Rows from block 7 of a small masked image model, named by matrix and row number. Rows with one number belong to one neuron. Each number is 128 + 32 x the weight over its row's rms, rounded and kept within 0 to 255. All counts start at 0.
After each neuron's rows are labels from the 100 images, of 14848, where the neuron reaches its highest value: "top examples" is what is common among them. Only what is clearly more common there than usual is listed. The data: photos of plants, animals and fungi (iNaturalist).
# fc1: MLP up (model.blocks.7.mlp.fc1.weight, 640x160), inputs 0-79
# fc2: MLP down (model.blocks.7.mlp.fc2.weight, 160x640, transposed), outputs 0-79

fc1.333 [153 131  63 129 175 154  92 147 170  87  80  71 140 118  86 135 105 100  95 108 152 122 100 141 158 184 157 119 125 136 137 107 141 164  25 185  95 142 166 163  64 148  86 145  66 151 147  92 165 164 111 120 101 152 148 159 138 158 169 193  84 173 144 160 176  68  87 136 123 165 150 143 123 199 147  94 141 112 125 104]
fc2.333 [178 166  97 143 150 205  85  75  98 120 123 126 157 128 111  97 184 115 129  82 183 108 131 147 119 170 180 127 105 143  97 111 154 163 147  66 127 135 129  93 165 135  90 138  85 127 125 110 165 112 120 140 141 145 121  90 123  54 135 108 184 100 129 154  94 159  96 100 182  87  85  89 141 120  40 111 158 196  86 128]
top examples: class Mammalia

fc1.77 [149 174 129 139 170 156 142 138 142  88 121 115 126 125 100 169 169 177 174  93  90 134 112 142 117 109 137  99  95 113 162 115 124 142 137 130  59 129 169  92 144 116 137 174 136 164 158 103 133 166 133 105 135 159 129 122 111 157 172 124 155 127 138 148 145  99  92 112 159 135 151  35 121  60 124 181 126 154 125  98]
fc2.77 [119 187  92 179 122 103 129 121  80 114 123 123 103 123 104  72 117 161 159  69 101 121  83 129 134 116 118 114 146 134 135 123 140 154 130 143 169 106 119  94 110 128 129 188 114  87 107 192 108 186 105 153 126 130 149 138 174 174 153 103  84 127 122 122 146 102 146 134 149 107 136 141 107 171 131 138 122 124 199 106]
top examples: class Aves; order Passeriformes

fc1.583 [126 145 165  66 194 128 143 196 103 137  98 141 114 157 195 165  85 116 101  31 108 135 125 193 180 145 105 103 141 112 156 146 128 125 110 175 102  90 157 198 128 157 127 149  96 109 167 142  80 137 114 159 162 174 139 137 121 140 107 184 143 137 108  90 151 161 129  69  78 113 142 127  83 103  93 170 128 114 151 178]
fc2.583 [146 184 100 105 174 123 113 147 137  82 135 160 118 159 126 148 154 141  92 183 156 173  93 154 130 131 138 176 144 125 149 184 171 135  96  90 137 150 132  84 175 109  69 164 136 134 130 136 156 189  96  87 173  98 140 116 132 110 110 174 155  96 191 145 150 174  99 143 133 166 101  93 147 132 141 179 145  87 116  47]
top examples: phylum Arthropoda; class Insecta

fc1.129 [172 104 110 111 105 128 135 144 106 144 102  93 133 146 153 160  40 114 139 139 120 186  98 156 134 185 143 140 110 131 111  92 176 131 107 129 163 136  97 156  97 193  63 138 132 125 198 107 168 178 112 100 173 126 112 126 152 113  90 140 173 140 123 103  92  57 117  47 146  99 173 115  70 125 102  97 161  77 121 138]
fc2.129 [150 157  94 146  82 158 164 130 120 143 127 128 154 139  87 145 149 150 161 255 141 129 133 148 141 125 158 171 163 148 121 135 118 153 131 113 148 150  86  98 135 141 114 185 167 177 108 118 125 129 163 128 113 123 104 116 115 111 163  47 173 154  74 113 115 163 105 129 133 126  46 121 127 166 162 126 124 166 121 126]
top examples: phylum Arthropoda; class Insecta

fc1.273 [141 162 116  94 134 163 151 112 156 176 117 127 104  78 123 151 170  66 138 105  92 124 188 118 163 106 112 144  74 139  87 123 226 160 134 149 153 134 130 127  88 124 119 107 124 107 154  17 125 109 170 171 105 122 136 137 111 162 109  91 116  90 134 140  70 113 168 152 114 155 174 107 196 113 122 114 199 148 161 185]
fc2.273 [103 109 176 132 127  61  49 135  90 136 118 131  96 137 162 134 118 118 135 147 158  22 173  98 131 138 165 158 122 125 133 150 122  91 119  98  75  67 120  92 166 133 139 103 165 124 125 111 151 139 146 119 114 106 140 135 118  92 221 110 186 143 145 124 153 175 114 129 107 131 176 192  98 128 130  95 133 119 155 143]
top examples: class Aves; order Passeriformes

fc1.138 [159  95 168 113  97  80 124 121 114  41 113 152 188 161 147 165  61  79 173 128 185 149 149 118 132 145 143 124 121 129  98 117 169 176 114 111 146 127 105 119 156 127  98 134 192 150 121 146 100 129 143 140 125 118 121 110  83 126 120  78 121 101 172 109 127 139 130  89 109 124 125  59 126  68 134 133 154  93 156 142]
fc2.138 [144 233 118 201 129 115 146 136  91 161 137 139 121 137 128 146 112 163 150  97  77 167 143 133 142 152 151 130 113 109 138 133 194 123 149  87 197 150 168 187 103 142 130  91 140  47 102 138  89 127 125 131 170 116 134 123 109 131 133 130 169 118 122 136 127 137 172 109 142 132 106 132  97 164  70 131 155 178  99 118]
top examples: class Aves; order Passeriformes

fc1.96 [104 145  85 127 117 117 154  98  87 118 137 100 140 134 161 152 126 141  99 133 147 167 115 122 167 128 106  97 156 124 140 112  91 152 133 119 150 115 115 145 120 158 112 117 138 127 124  67 109 238 161 129 108 130 117  98 122  98 198 132 112 148  98  85 171  94 104 138 141 181 155  94 113 101  81 152 114 121 220 161]
fc2.96 [133 104 146  72 143 173 142  95 129 163 108 144 133 135 108 182 117  41 113  77 172 143  66 129 139 126  74 102 119 170 109 147 102 128 148 155 133  97 166  73 178 126 125 152 155 137 144 155 119  54 129 130 172 114 160 161  92 183  86  34 130 130 108 110  88 149 105 137 159  66 158 117 129  87 191 139 120 142  82 160]
top examples: order Passeriformes

fc1.615 [156 176  88 114 116 144 140 147 139 116  98  98 147 136  97 153 131 106 155 144 151 110 167 148 117 137 223 131 103 118  96 130 173 128  95 126  83  68 131 150 101 133 116 112 161 169 125  54 182  95 130 154  95 130  99 133 155 107  97  97 173 150 101 120 124 157 176 183 127  75 190 111  94 113 144 137  98 108 158 151]
fc2.615 [198 128  65  66 152 132 141  98 133  53 126 131 153 151  65  83 176 113 120  92 164 133 117 136 138 143 135 119 115 134 130 146  79 147  49 129  81 149 173 158 129 144  87 160 124 104 134  80 157  97  98 104 131 128 141 102 132  97  81  57 154 137 133 121  99 168  62 140 104 110 127 103 159 144  74 129 128 112 186  71]
top examples: class Aves; phylum Chordata; order Passeriformes

fc1.37 [165 121 121 106  65  87  75 118 132  97 120  93 175 117 129  65 124 166 149 134 100 130 132  88 116  96 114 106 145 154  85 156 144 180 147 140 162  85 122 158 137 111 127 148 169 140 183  66 122 130 137 180 191 200 124 123 166  92 120 122 112 112 191  61  70 138 215  91 145 144 128  96 121 127 104  96 160 119 147 101]
fc2.37 [129 147 159  59  75 165 140 121 156 114 161 123 141 115 132 175 163 129 163 145 150 157 143  81 101  70 165 127 139 110 102 105 126  97 111 125 139 149 163 116 134  87 166 152 145 167 125 128 118 144 155 190 159 146  92 116  79  94 127 123 133 118 157  50 164 179 148 137 125  78  95 116 109 121 123 131   5 154  84 116]
top examples: phylum Arthropoda; class Insecta

fc1.530 [144 120 107  61 138  74 178 144  84 147  83 159 159  85 135  92  58 139 104 107 123 127  69 126 184 154  93 152 140 158  77 109 148 121 117 131  92 114  94  93 109 149  78 201 151  79  94 155 140 100 171 162 159 146 144 163 141  85 127 143 223 129 199 141 129  94  94 116 138 117 168 155  77 117 166  97 111 106 164 153]
fc2.530 [173 116 127 184  82 154  64  79 126 141 133  91 161 140 149 152 138 131 128 107 104 134 123 127 140 119 135 137 181 145 139 104 126 154 177 128 125 113 129 131 136 158 126 210 167 132 141 173 123 100 204 142 110 156 180 153 119  30 112 107 132 154 109 125  60 131  86 116 180 178 123 138 140 119 147 133 102 165 170 145]
top examples: phylum Arthropoda; class Insecta

fc1.145 [152 146 152  65 137  81 213  95  79 156 151 152 177 173 119  88 111 113 123 171 141 185 135 161 150 137 121  89 134 115 112 170 154 150 173 157  45 183 141 120 125 134 101 184 196 126 114  80 158  75 112  71  98 139  89 166 161 160 162  77  74 125 128 113  93 125 137 148 145 148 168 189  97 149 159 112 144 107 154 152]
fc2.145 [131 183 147 140 126 153 116 153 123 132 109 129 140 117 168 144 196 155 111  99 186 115 168 129 159 137 159 175 146 156 130 147 117 161 152  69 191  49 105 158 156 139 102 150 118 145 126  69 131 182  94 151 175 141 111 102 129  98 102 124 157 103 150 109 164 208 130 120 124  71  47  68 129 105 106 150 115 154 111 143]
top examples: class Insecta; phylum Arthropoda

fc1.557 [134 143  84  98 143 140 117 174  97 138  47  67 131 115  94 136 149  97 129 158 100 126 160 138 209 155 160 105 121 175 126 141 183 199  89 135 132 160 144 159 141 234 115 139 111 133 127 115 158 125 131 146 121 127 138 149 158 177 134 168 100 143 142 159 148 104 130 122  92 146 177 105 135  84 154  86 128 142 115 144]
fc2.557 [118 135  88 137 226 148 176 121 126  99 145 145 112 141 164 147 183 111  96 131 209 140 139 151  82 123 154 131 138  74 144 187 111  77 103  60 147 149 121 170 180  32  60 147 115 121 133 123 176 134  76 112 152 105 144  75 113 134 134 121 157  97 163 160 179 136 102 132 147 134 139 110 162 105 121 150 160 171 138  58]
top examples: class Mammalia

fc1.305 [197  81 127 180 142 112 152 145 127 113 126 132 170 133 141  84  80 129 190 160 153 103 141 131 163 189 131 170 117 161 105  87 194 143 107 153 130 115  94  92 102 189 111 115 131 166 120 174 104  98 106 155 149 129 145 145 112 105  98  74 161 116 150 161  93 143 161 123 158 109 120 109 136 185 125 100 192 144 145 170]
fc2.305 [146  87 140 115  89 105 127 107 211 125 106  97 135 121 134 150 162 135 116 204 137  68 111 132 157 120 107  95 165 136 114 104  72 165 134 197 102 120 110  78 118 155 158  53 112 161 150 159 128  23 177 139 115 153 107 156 106 131 140  11  76 178 124 104 146  72 147 126 148  61 136 148  99 147 130 122 117 120 123 159]
top examples: order Passeriformes

fc1.307 [108  82 144 156 152 207 117  99 134 127 132 110 127 152 151  96 138 149  69  80 125 142 168 151 103 114 147 114 123 112 180 142 150 133 145 162 143 136 150 169 166 147 167 150 143  66 147 178 118 135 138 149 153 148 143 108 142 138 158 136 123 139 125 105  92 165 188  77 157 142 119 168 142 192  91 105  99 157  83 123]
fc2.307 [140 163 170  92 126  48 141 143 174 142 128 125 128 110  76 185 109 107 138 202 139 106  99 118 138 139  80 166 116 104 100 135 164 116 113 127 158 132 123 126  93 110 137 140 149 174 104 106 141 120 119 120 117 120 155 108 108 149  86 165 123 130 116 135 135 110  92 144  53 116 170 102 105  33 173 113 136 125 204 150]
top examples: order Passeriformes

fc1.547 [169 167 155 157 152 129 121 101 142 140 102 108 185 122 123 124 107 158 157 166  92  81 128 127 123 163 186  62 100 116 152 125 144 150 100 118  89 153 203 136 113 124 111 165 153  62 117 170 104  77 102 155 154 125 141 126 172 157 175 152 152 127 116 140 175 172 192 157  31 150 124 109  99  83 108 112 146  95 106 146]
fc2.547 [110 130 106  90 140 156 140 114 150 100 121 121 103 119 155  79 133 101 142 103 144 152 114 132 137 122 103 133  98 129 121 135 113 117 129 130 163 144  63 124 135 134 127  67 113 101 148 111 127 189 151 125 147 126 114 150 120  64 120  66  57 145 146 133 130 133 115 106 195  90 255 128 149 156 116 145 103 193 145 121]
top examples: class Aves; order Passeriformes

fc1.190 [121  80 104 116 148 144  94 122 122  86  71 132 136 167  97 152  91 160 123 147 123 149 120 126 139 162 165 143 120  89 174 202 147  94 140 152 169 115 112 163 146 141 103 159 166 114  77 144 127 137 183 127 119 206 159 146 129 123 136  93 138 180 101 152 156 133  68 153 184 127 161  94 143 106  40 117 167 142 106 194]
fc2.190 [156 154 151 139 125  96 155 102 149  73 164 127 173 125 131 100 150 179 136 138 140 130 116  78 116 123 201  89 156 105 145 138  95  91 171 124 132 112 179 146 174 102 107 114 166 133  99  99  92 184 124 135  92 128 182 110 125 161  77 117 102 142 120 131 131 124  41 119 175 112 145 157 129 131 144 103  87 135 120 138]
top examples: phylum Arthropoda; class Insecta

fc1.461 [111 141 134 111 126 211 104 141 161 177 172 167 108 107 191 193 125 110 128 167 112 109 118 125 169 134 101  97  97 133 120 125 183 147 147 144 163 175 151 135 135 142 122 104 135 111 141 173 121 211 105 110 123 141  55 125 106 149 122 143 138 145 109  99 143 129 130 125 187 168 121 115 154 133  80 145 150 135 142 113]
fc2.461 [102  92 128 134 117  69 171 172 131 116 121 120 179 108 119  57 113 125 139  95 115  99 164 136 114 151 197 146 117 111 147 133  91 138 116 133  89 142 103 100 103 149 125 119 114 110 108  89 127  19 177 174 145 118 161 135 148  99 151  89 114 129 181 134 127 109 128 140  69  86 154 124 108  93 116 131 135 153 105 134]
top examples: class Aves; order Passeriformes

fc1.373 [134 127 100 151 132 172 146 137 101  66 124 105 174 118 104 172 143 149 107 181 125  93 180  81 125 126  99  88  70 133 138 128 145 128 128 127 115 136 105 104  86 170 148 170 159 137 150 142 168 166 160 105 161 140 142 128  97 168 140 161 225 127 114 111 219  71 137 105 114  89 117 141  89  28 156 140 113 155  86 150]
fc2.373 [141 167 182 108 149  62 110 183 122 133 133 131 101 117 153  85 114  99 135  95  97 106 145 120 137 140 111 175  93 126 126 118 114 130 158 115 212 118 132 191 121 123 124 111 129  52 131 154 108  61 141 144 177 126 116  78  93  72 139 108  57 125 142 134 149 182 154 114 150 155 141 123 173 139 111 108 132 161 161 129]
top examples: class Aves; order Passeriformes