config = dict(
    model='masked image model',
    dataset='photos of plants, animals and fungi (iNaturalist)',
    train_examples=38949,
    image_size=64,
    crop_scale_min=1,
    horizontal_flip=True,
    method='simmim',
    mask_ratio=0.6,
    loss='l1',
    arch='vit',
    norm='rmsnorm',
    norm_position='pre',
    hidden_act='quick_gelu',
    mlp_ratio=4,
    head_dim=64,
    fused_qkv=True,
    bias='all',
    qk_norm=False,
    parallel_block=False,
    inner_norm=False,
    drop_path=0.1,
    patch_size=[8, 8],
    conv_stem=True,
    layers=12,
    width=160,
    positions='rope',
    init='kaiming_normal',
    residual_init='zero_last',
    optimizer='adamw',
    learning_rate=0.0013,
    beta1=0.9,
    beta2=0.95,
    eps=1e-10,
    max_grad_norm=1.0,
    max_steps=13500,
    batch_size=256,
    epochs=88.7,
    lr_schedule='cosine',
    final_lr_fraction=0,
    warmup_steps=400,
    weight_decay=0.07,
)
Rows from block 9, named by matrix and row number. Rows with one number belong to one neuron. Each number is 200 + 40 x the weight over the matrix's rms, rounded and kept within 0 to 999. All counts start at 0.
# fc1: MLP up (model.blocks.9.mlp.fc1.weight, 640x160), inputs 80-159
# fc2: MLP down (model.blocks.9.mlp.fc2.weight, 160x640, transposed), outputs 80-159
fc1.116,227,180,147,207,246,183,149,198,230,192,204,213,230,164,170,188,175,190,240,197,208,230,181,144,217,178,214,165,181,200,188,219,205,195,186,185,203,201,248,221,123,160,225,247,248,206,226,230,170,169,204,253,223,204,167,142,193,154,234,164,230,247,190,202,214,187,170,185,222,172,178,219,231,153,148,173,208,199,220,215
fc2.116,197,256,192,206,188,209,197,189,201,218,181,182,261,205,211,171,220,212,191,156,170,161,267,191,217,147,183,210,183,152,177,243,203,207,188,192,201,172,151,227,218,187,257,179,189,220,230,223,233,246,252,165,207,141,221,198,195,200,228,241,227,155,167,210,180,201,162,235,228,226,197,247,216,220,207,222,213,230,196,194
fc1.117,207,246,150,209,170,128,146,192,212,145,204,216,201,205,275,200,183,138,154,236,135,221,182,213,209,209,196,225,206,163,178,193,219,228,209,176,214,169,211,152,190,156,181,235,228,197,217,210,182,239,192,174,202,169,159,236,198,196,231,173,200,208,227,221,216,233,177,198,171,234,197,233,193,194,172,197,266,179,199,155
fc2.117,197,215,207,225,212,305,255,197,179,223,238,190,213,191,160,198,215,303,214,186,267,187,292,172,190,207,174,184,207,182,191,232,168,188,233,250,211,300,252,236,176,220,271,164,200,192,161,208,202,106,213,254,205,300,238,173,217,228,189,190,264,251,197,187,212,153,204,212,232,182,183,181,213,183,207,242,145,184,173,235
fc1.118,199,244,245,196,189,213,170,230,266,230,149,210,139,157,226,195,103,180,236,171,271,175,122,221,174,219,262,204,216,201,250,263,191,163,267,254,237,133,230,240,132,206,143,148,242,164,256,165,229,145,216,233,167,189,194,195,202,187,161,153,211,256,171,178,183,253,276,191,224,179,170,233,201,223,202,243,223,231,241,186
fc2.118,238,197,164,168,182,247,156,242,182,216,211,235,206,205,209,234,260,189,144,232,192,167,231,228,196,208,91,142,203,252,116,178,172,184,123,186,153,216,173,216,264,173,191,247,211,217,228,155,138,228,216,181,218,266,165,203,202,173,238,264,260,164,209,237,212,162,111,223,172,228,157,85,203,204,204,149,209,167,168,118
fc1.119,285,260,197,278,189,284,156,250,241,174,233,189,216,248,206,202,158,171,248,217,295,218,175,172,183,222,233,237,246,156,222,199,187,148,226,142,163,190,200,252,195,191,236,185,228,165,187,237,155,196,173,254,193,201,229,160,181,218,199,153,221,265,175,173,208,234,212,206,242,167,155,239,216,125,183,211,169,223,257,227
fc2.119,147,112,235,144,211,138,258,138,194,242,132,204,153,197,166,173,239,244,185,186,215,287,280,232,195,207,207,196,192,236,250,194,224,208,215,219,234,97,266,176,219,206,225,158,187,170,213,148,198,203,214,224,207,209,149,225,206,174,225,234,126,205,205,170,189,218,198,199,175,225,216,256,198,228,278,172,221,190,156,233
fc1.120,185,230,227,190,227,168,279,187,254,250,178,228,146,210,219,202,245,288,207,240,148,276,229,179,196,166,174,226,180,162,216,207,222,197,267,196,155,141,187,197,117,212,178,173,212,180,278,227,155,245,195,174,204,167,227,194,199,266,175,195,244,208,254,151,126,168,199,194,182,219,135,169,199,212,190,257,120,199,207,138
fc2.120,256,224,167,197,200,275,137,150,171,228,235,177,292,186,189,190,181,194,141,198,137,170,241,125,241,223,295,230,234,130,146,197,199,219,203,169,293,278,233,200,243,233,216,253,222,263,123,153,228,142,166,195,214,211,231,212,236,153,161,220,168,132,142,248,182,258,245,229,225,158,286,164,174,187,120,158,248,241,232,246
fc1.121,201,216,262,220,226,293,202,243,210,216,185,190,183,154,256,156,185,259,178,238,199,315,180,224,194,236,218,197,215,164,249,186,229,187,110,179,139,190,144,136,212,174,249,247,238,156,245,222,215,219,167,228,183,142,225,192,197,198,221,218,267,216,228,219,147,222,185,235,209,210,239,252,192,162,195,195,161,198,218,125
fc2.121,230,190,187,203,235,97,132,126,217,198,175,201,181,217,167,197,185,72,217,162,293,67,243,230,200,209,207,243,199,293,183,276,163,172,216,223,262,201,293,236,154,235,193,147,191,264,195,183,214,177,225,181,194,247,212,219,221,191,154,147,138,180,167,207,238,194,239,152,229,167,217,189,188,229,162,179,245,179,144,285
fc1.122,192,262,265,195,149,173,213,211,274,266,161,247,141,193,156,181,131,197,247,221,233,202,211,178,232,219,188,258,211,202,213,234,199,230,232,219,224,129,243,179,196,180,193,147,213,164,225,244,181,170,150,245,190,232,171,176,260,231,190,226,212,180,219,239,165,201,231,197,207,162,164,197,181,223,264,199,181,242,196,188
fc2.122,158,199,141,203,119,150,194,152,202,181,200,200,170,203,190,220,146,270,228,215,222,205,296,184,231,238,143,214,292,203,173,199,199,208,180,313,244,193,120,232,216,154,227,138,213,248,128,234,212,167,136,162,153,216,145,180,186,213,179,249,245,243,211,260,245,183,192,229,163,169,154,245,190,162,250,198,228,204,134,204
fc1.123,218,190,211,220,205,101,176,219,177,279,200,252,219,134,266,154,221,214,166,185,187,162,218,212,175,270,164,182,243,204,151,268,147,118,136,238,183,260,236,194,247,202,140,175,196,164,237,215,185,220,223,245,116,221,152,141,203,225,206,241,155,139,199,279,260,232,229,245,211,182,215,213,166,168,256,226,141,190,198,214
fc2.123,174,181,199,254,196,92,197,300,108,188,240,209,184,233,222,166,186,141,214,189,155,197,102,236,192,195,242,139,214,181,239,226,172,196,169,214,204,175,272,176,229,251,234,199,213,189,140,58,221,143,190,211,195,257,207,237,185,115,183,227,141,201,219,185,236,322,227,199,258,178,277,159,172,190,283,148,215,211,156,182
fc1.124,133,251,256,209,265,195,271,167,146,229,205,239,180,210,344,228,147,185,258,230,219,135,154,167,183,184,174,236,218,246,175,227,197,166,251,122,243,204,221,246,172,160,210,216,188,144,297,229,173,189,176,140,194,113,173,183,142,201,200,277,258,227,196,274,167,260,195,213,200,233,174,289,251,216,162,213,215,162,231,189
fc2.124,215,165,148,149,133,123,122,172,240,260,203,171,219,149,187,168,131,99,210,202,116,237,194,175,209,207,201,173,273,101,277,208,183,203,219,237,254,264,287,166,223,258,189,181,188,208,126,191,194,176,248,277,170,157,209,209,217,156,146,197,115,172,210,182,205,226,228,128,209,192,228,208,213,241,253,233,148,166,187,181
fc1.125,199,201,181,190,243,248,126,267,187,266,218,189,108,129,249,214,179,202,196,196,256,239,130,229,198,182,235,194,217,185,178,165,217,199,89,220,239,124,179,206,162,220,194,288,198,163,184,220,174,221,199,193,194,236,167,276,205,203,151,208,236,145,188,201,219,267,226,205,187,221,227,242,227,167,153,212,201,227,218,231
fc2.125,168,227,213,195,200,184,236,152,200,294,158,206,235,204,181,205,282,235,212,189,125,153,215,191,211,204,189,218,153,188,189,267,235,183,303,161,179,210,247,185,242,163,141,189,242,195,264,215,192,225,225,166,211,224,213,184,201,210,210,263,249,138,180,176,173,145,129,172,228,215,157,178,181,217,159,239,220,158,182,244
fc1.126,279,245,241,162,160,102,200,299,179,162,171,205,199,190,151,185,158,184,165,175,191,170,267,186,232,216,185,116,170,216,373,232,222,247,253,165,229,203,197,239,202,273,232,293,169,151,301,288,247,242,149,213,130,178,202,204,161,195,225,220,150,155,205,212,233,104,302,232,202,223,166,221,233,198,309,207,291,216,148,143
fc2.126,230,183,199,179,146,141,277,173,170,164,171,186,148,207,198,204,189,216,214,202,161,114,190,194,193,216,251,171,172,219,91,213,196,216,248,167,141,237,176,196,145,158,159,187,251,163,315,229,231,224,197,207,210,156,221,200,206,180,225,291,191,299,189,176,141,186,194,200,196,202,212,252,182,210,99,240,291,152,161,224
fc1.127,251,270,201,234,241,294,280,251,184,278,172,178,188,170,157,230,161,179,172,160,168,269,314,164,193,223,187,208,217,223,156,179,161,221,252,190,148,211,146,232,90,250,195,176,246,172,258,176,203,289,160,272,158,292,183,186,219,178,88,228,152,289,200,141,189,201,260,234,163,171,152,287,204,216,300,259,164,265,212,136
fc2.127,178,164,186,244,201,204,338,111,215,183,223,198,215,265,253,221,263,252,147,197,228,284,220,265,213,206,176,205,222,295,186,141,209,189,271,170,171,285,177,226,189,191,202,215,211,225,164,221,187,179,212,265,202,151,174,189,198,235,192,222,229,201,208,225,229,203,239,246,234,191,128,214,193,183,238,182,179,211,162,144
fc1.128,185,229,230,195,180,262,205,181,229,184,218,176,222,192,226,206,166,259,270,207,211,194,195,184,167,233,216,192,164,141,186,233,206,181,147,169,255,154,152,246,167,231,193,262,222,214,194,161,153,224,196,202,195,173,183,132,201,239,192,252,205,214,222,187,215,202,197,241,242,241,182,144,196,247,213,185,243,211,164,193
fc2.128,214,207,188,202,195,102,176,209,234,265,108,160,128,207,225,194,161,156,210,197,192,213,202,211,209,177,173,199,201,275,218,165,144,194,227,205,194,249,262,217,161,229,243,143,186,188,261,222,191,144,200,143,193,207,187,212,158,158,254,82,189,198,166,203,182,201,210,188,190,219,219,288,131,204,303,207,190,198,197,232
fc1.129,176,211,229,201,209,165,258,204,211,189,207,219,217,170,252,207,226,241,202,145,233,299,254,224,184,204,272,207,255,190,196,135,225,170,239,223,155,154,191,182,254,206,220,198,229,224,213,246,203,261,200,180,183,207,256,216,183,219,125,151,220,198,219,191,196,191,210,230,203,186,217,190,144,214,248,150,178,224,165,235
fc2.129,264,241,196,131,199,221,153,186,201,187,179,192,190,186,153,181,175,220,192,217,129,167,141,186,183,191,60,227,153,270,214,282,159,172,187,177,293,267,237,200,171,209,190,185,181,123,184,134,190,116,142,202,214,193,148,185,204,183,291,299,205,199,148,196,167,218,131,174,177,231,218,197,219,203,96,185,220,169,209,182
fc1.130,243,239,146,259,163,185,129,220,207,161,178,198,103,252,160,207,184,136,164,230,200,203,206,161,154,244,228,163,192,144,243,203,230,148,174,171,142,205,213,186,245,165,225,192,226,209,213,185,188,248,179,99,228,186,105,231,219,184,193,178,196,227,164,206,244,228,213,228,177,201,265,136,178,216,182,243,219,175,226,216
fc2.130,189,210,184,258,211,202,234,161,174,240,243,191,234,161,207,187,252,223,188,198,206,178,237,201,213,204,289,234,212,273,164,178,221,209,274,180,172,195,221,139,177,194,190,225,203,238,168,184,191,203,238,191,202,189,232,201,207,214,177,196,157,175,210,195,161,204,130,171,253,171,190,174,226,148,215,157,199,205,185,208
fc1.131,214,221,201,181,214,247,212,243,257,229,231,196,213,197,251,218,199,193,190,171,203,180,129,221,187,276,156,176,209,193,213,280,241,234,242,234,214,155,179,247,179,189,199,224,213,239,214,283,235,229,206,199,229,236,261,191,235,262,225,199,241,135,202,137,145,178,139,141,188,201,174,242,206,194,221,213,208,162,206,215
fc2.131,207,244,178,214,184,182,217,161,150,171,176,177,138,209,159,224,205,211,228,187,230,210,235,196,205,205,240,183,215,202,235,163,195,207,125,170,172,313,194,164,185,210,188,186,208,193,185,147,209,197,177,230,230,198,153,246,210,203,178,245,141,208,155,239,275,238,252,225,206,188,238,126,228,217,210,168,186,220,159,170
fc1.132,217,248,189,176,244,184,218,249,228,188,194,238,217,157,187,222,143,216,227,187,174,169,164,209,224,189,231,203,235,214,170,163,232,190,217,261,187,156,220,188,177,231,208,186,218,161,202,186,207,144,199,231,140,221,176,174,226,230,251,191,220,164,164,205,89,182,187,176,257,187,179,226,217,192,124,236,234,210,190,232
fc2.132,185,102,210,202,162,206,157,152,199,217,208,195,156,217,213,181,246,51,178,204,283,229,224,203,182,201,189,158,177,155,278,247,157,201,174,151,223,239,146,209,264,179,153,180,186,220,174,198,178,214,211,229,214,138,215,199,201,202,213,265,88,187,217,182,253,171,213,233,188,240,223,229,206,221,241,130,120,152,202,195
fc1.133,233,252,236,263,122,138,218,206,239,226,180,165,165,219,214,135,173,151,245,249,191,124,158,135,213,217,214,223,154,226,167,253,123,167,296,219,193,278,212,201,149,173,180,220,135,151,285,206,172,142,194,174,139,216,188,147,212,211,151,138,181,163,230,180,120,90,117,134,187,216,267,205,237,225,214,307,234,185,255,191
fc2.133,199,293,201,160,235,37,262,130,234,149,186,129,128,0,308,153,134,68,229,171,224,113,131,125,172,220,97,150,184,126,204,305,167,135,238,167,215,352,184,195,224,214,277,240,226,239,250,211,197,231,232,220,241,102,105,220,213,254,158,246,169,89,247,167,136,73,122,102,238,318,202,240,236,221,218,317,89,261,195,267
fc1.134,151,212,264,198,196,237,131,200,226,247,171,162,125,225,237,223,254,168,202,244,182,222,150,187,190,215,184,227,181,137,289,233,141,233,241,170,179,135,273,208,196,230,197,304,257,176,214,205,178,237,181,141,187,214,212,212,247,220,163,190,256,205,223,150,120,208,174,187,209,174,174,177,182,222,149,217,255,256,222,189
fc2.134,219,195,188,249,187,150,247,127,221,197,205,195,216,200,239,196,222,285,220,167,286,152,260,207,220,201,228,179,224,260,186,154,226,155,286,197,179,216,188,157,234,177,217,280,264,186,168,221,200,269,221,246,187,207,180,186,176,197,260,176,124,185,243,175,230,200,142,223,217,204,196,199,213,156,332,187,117,207,186,241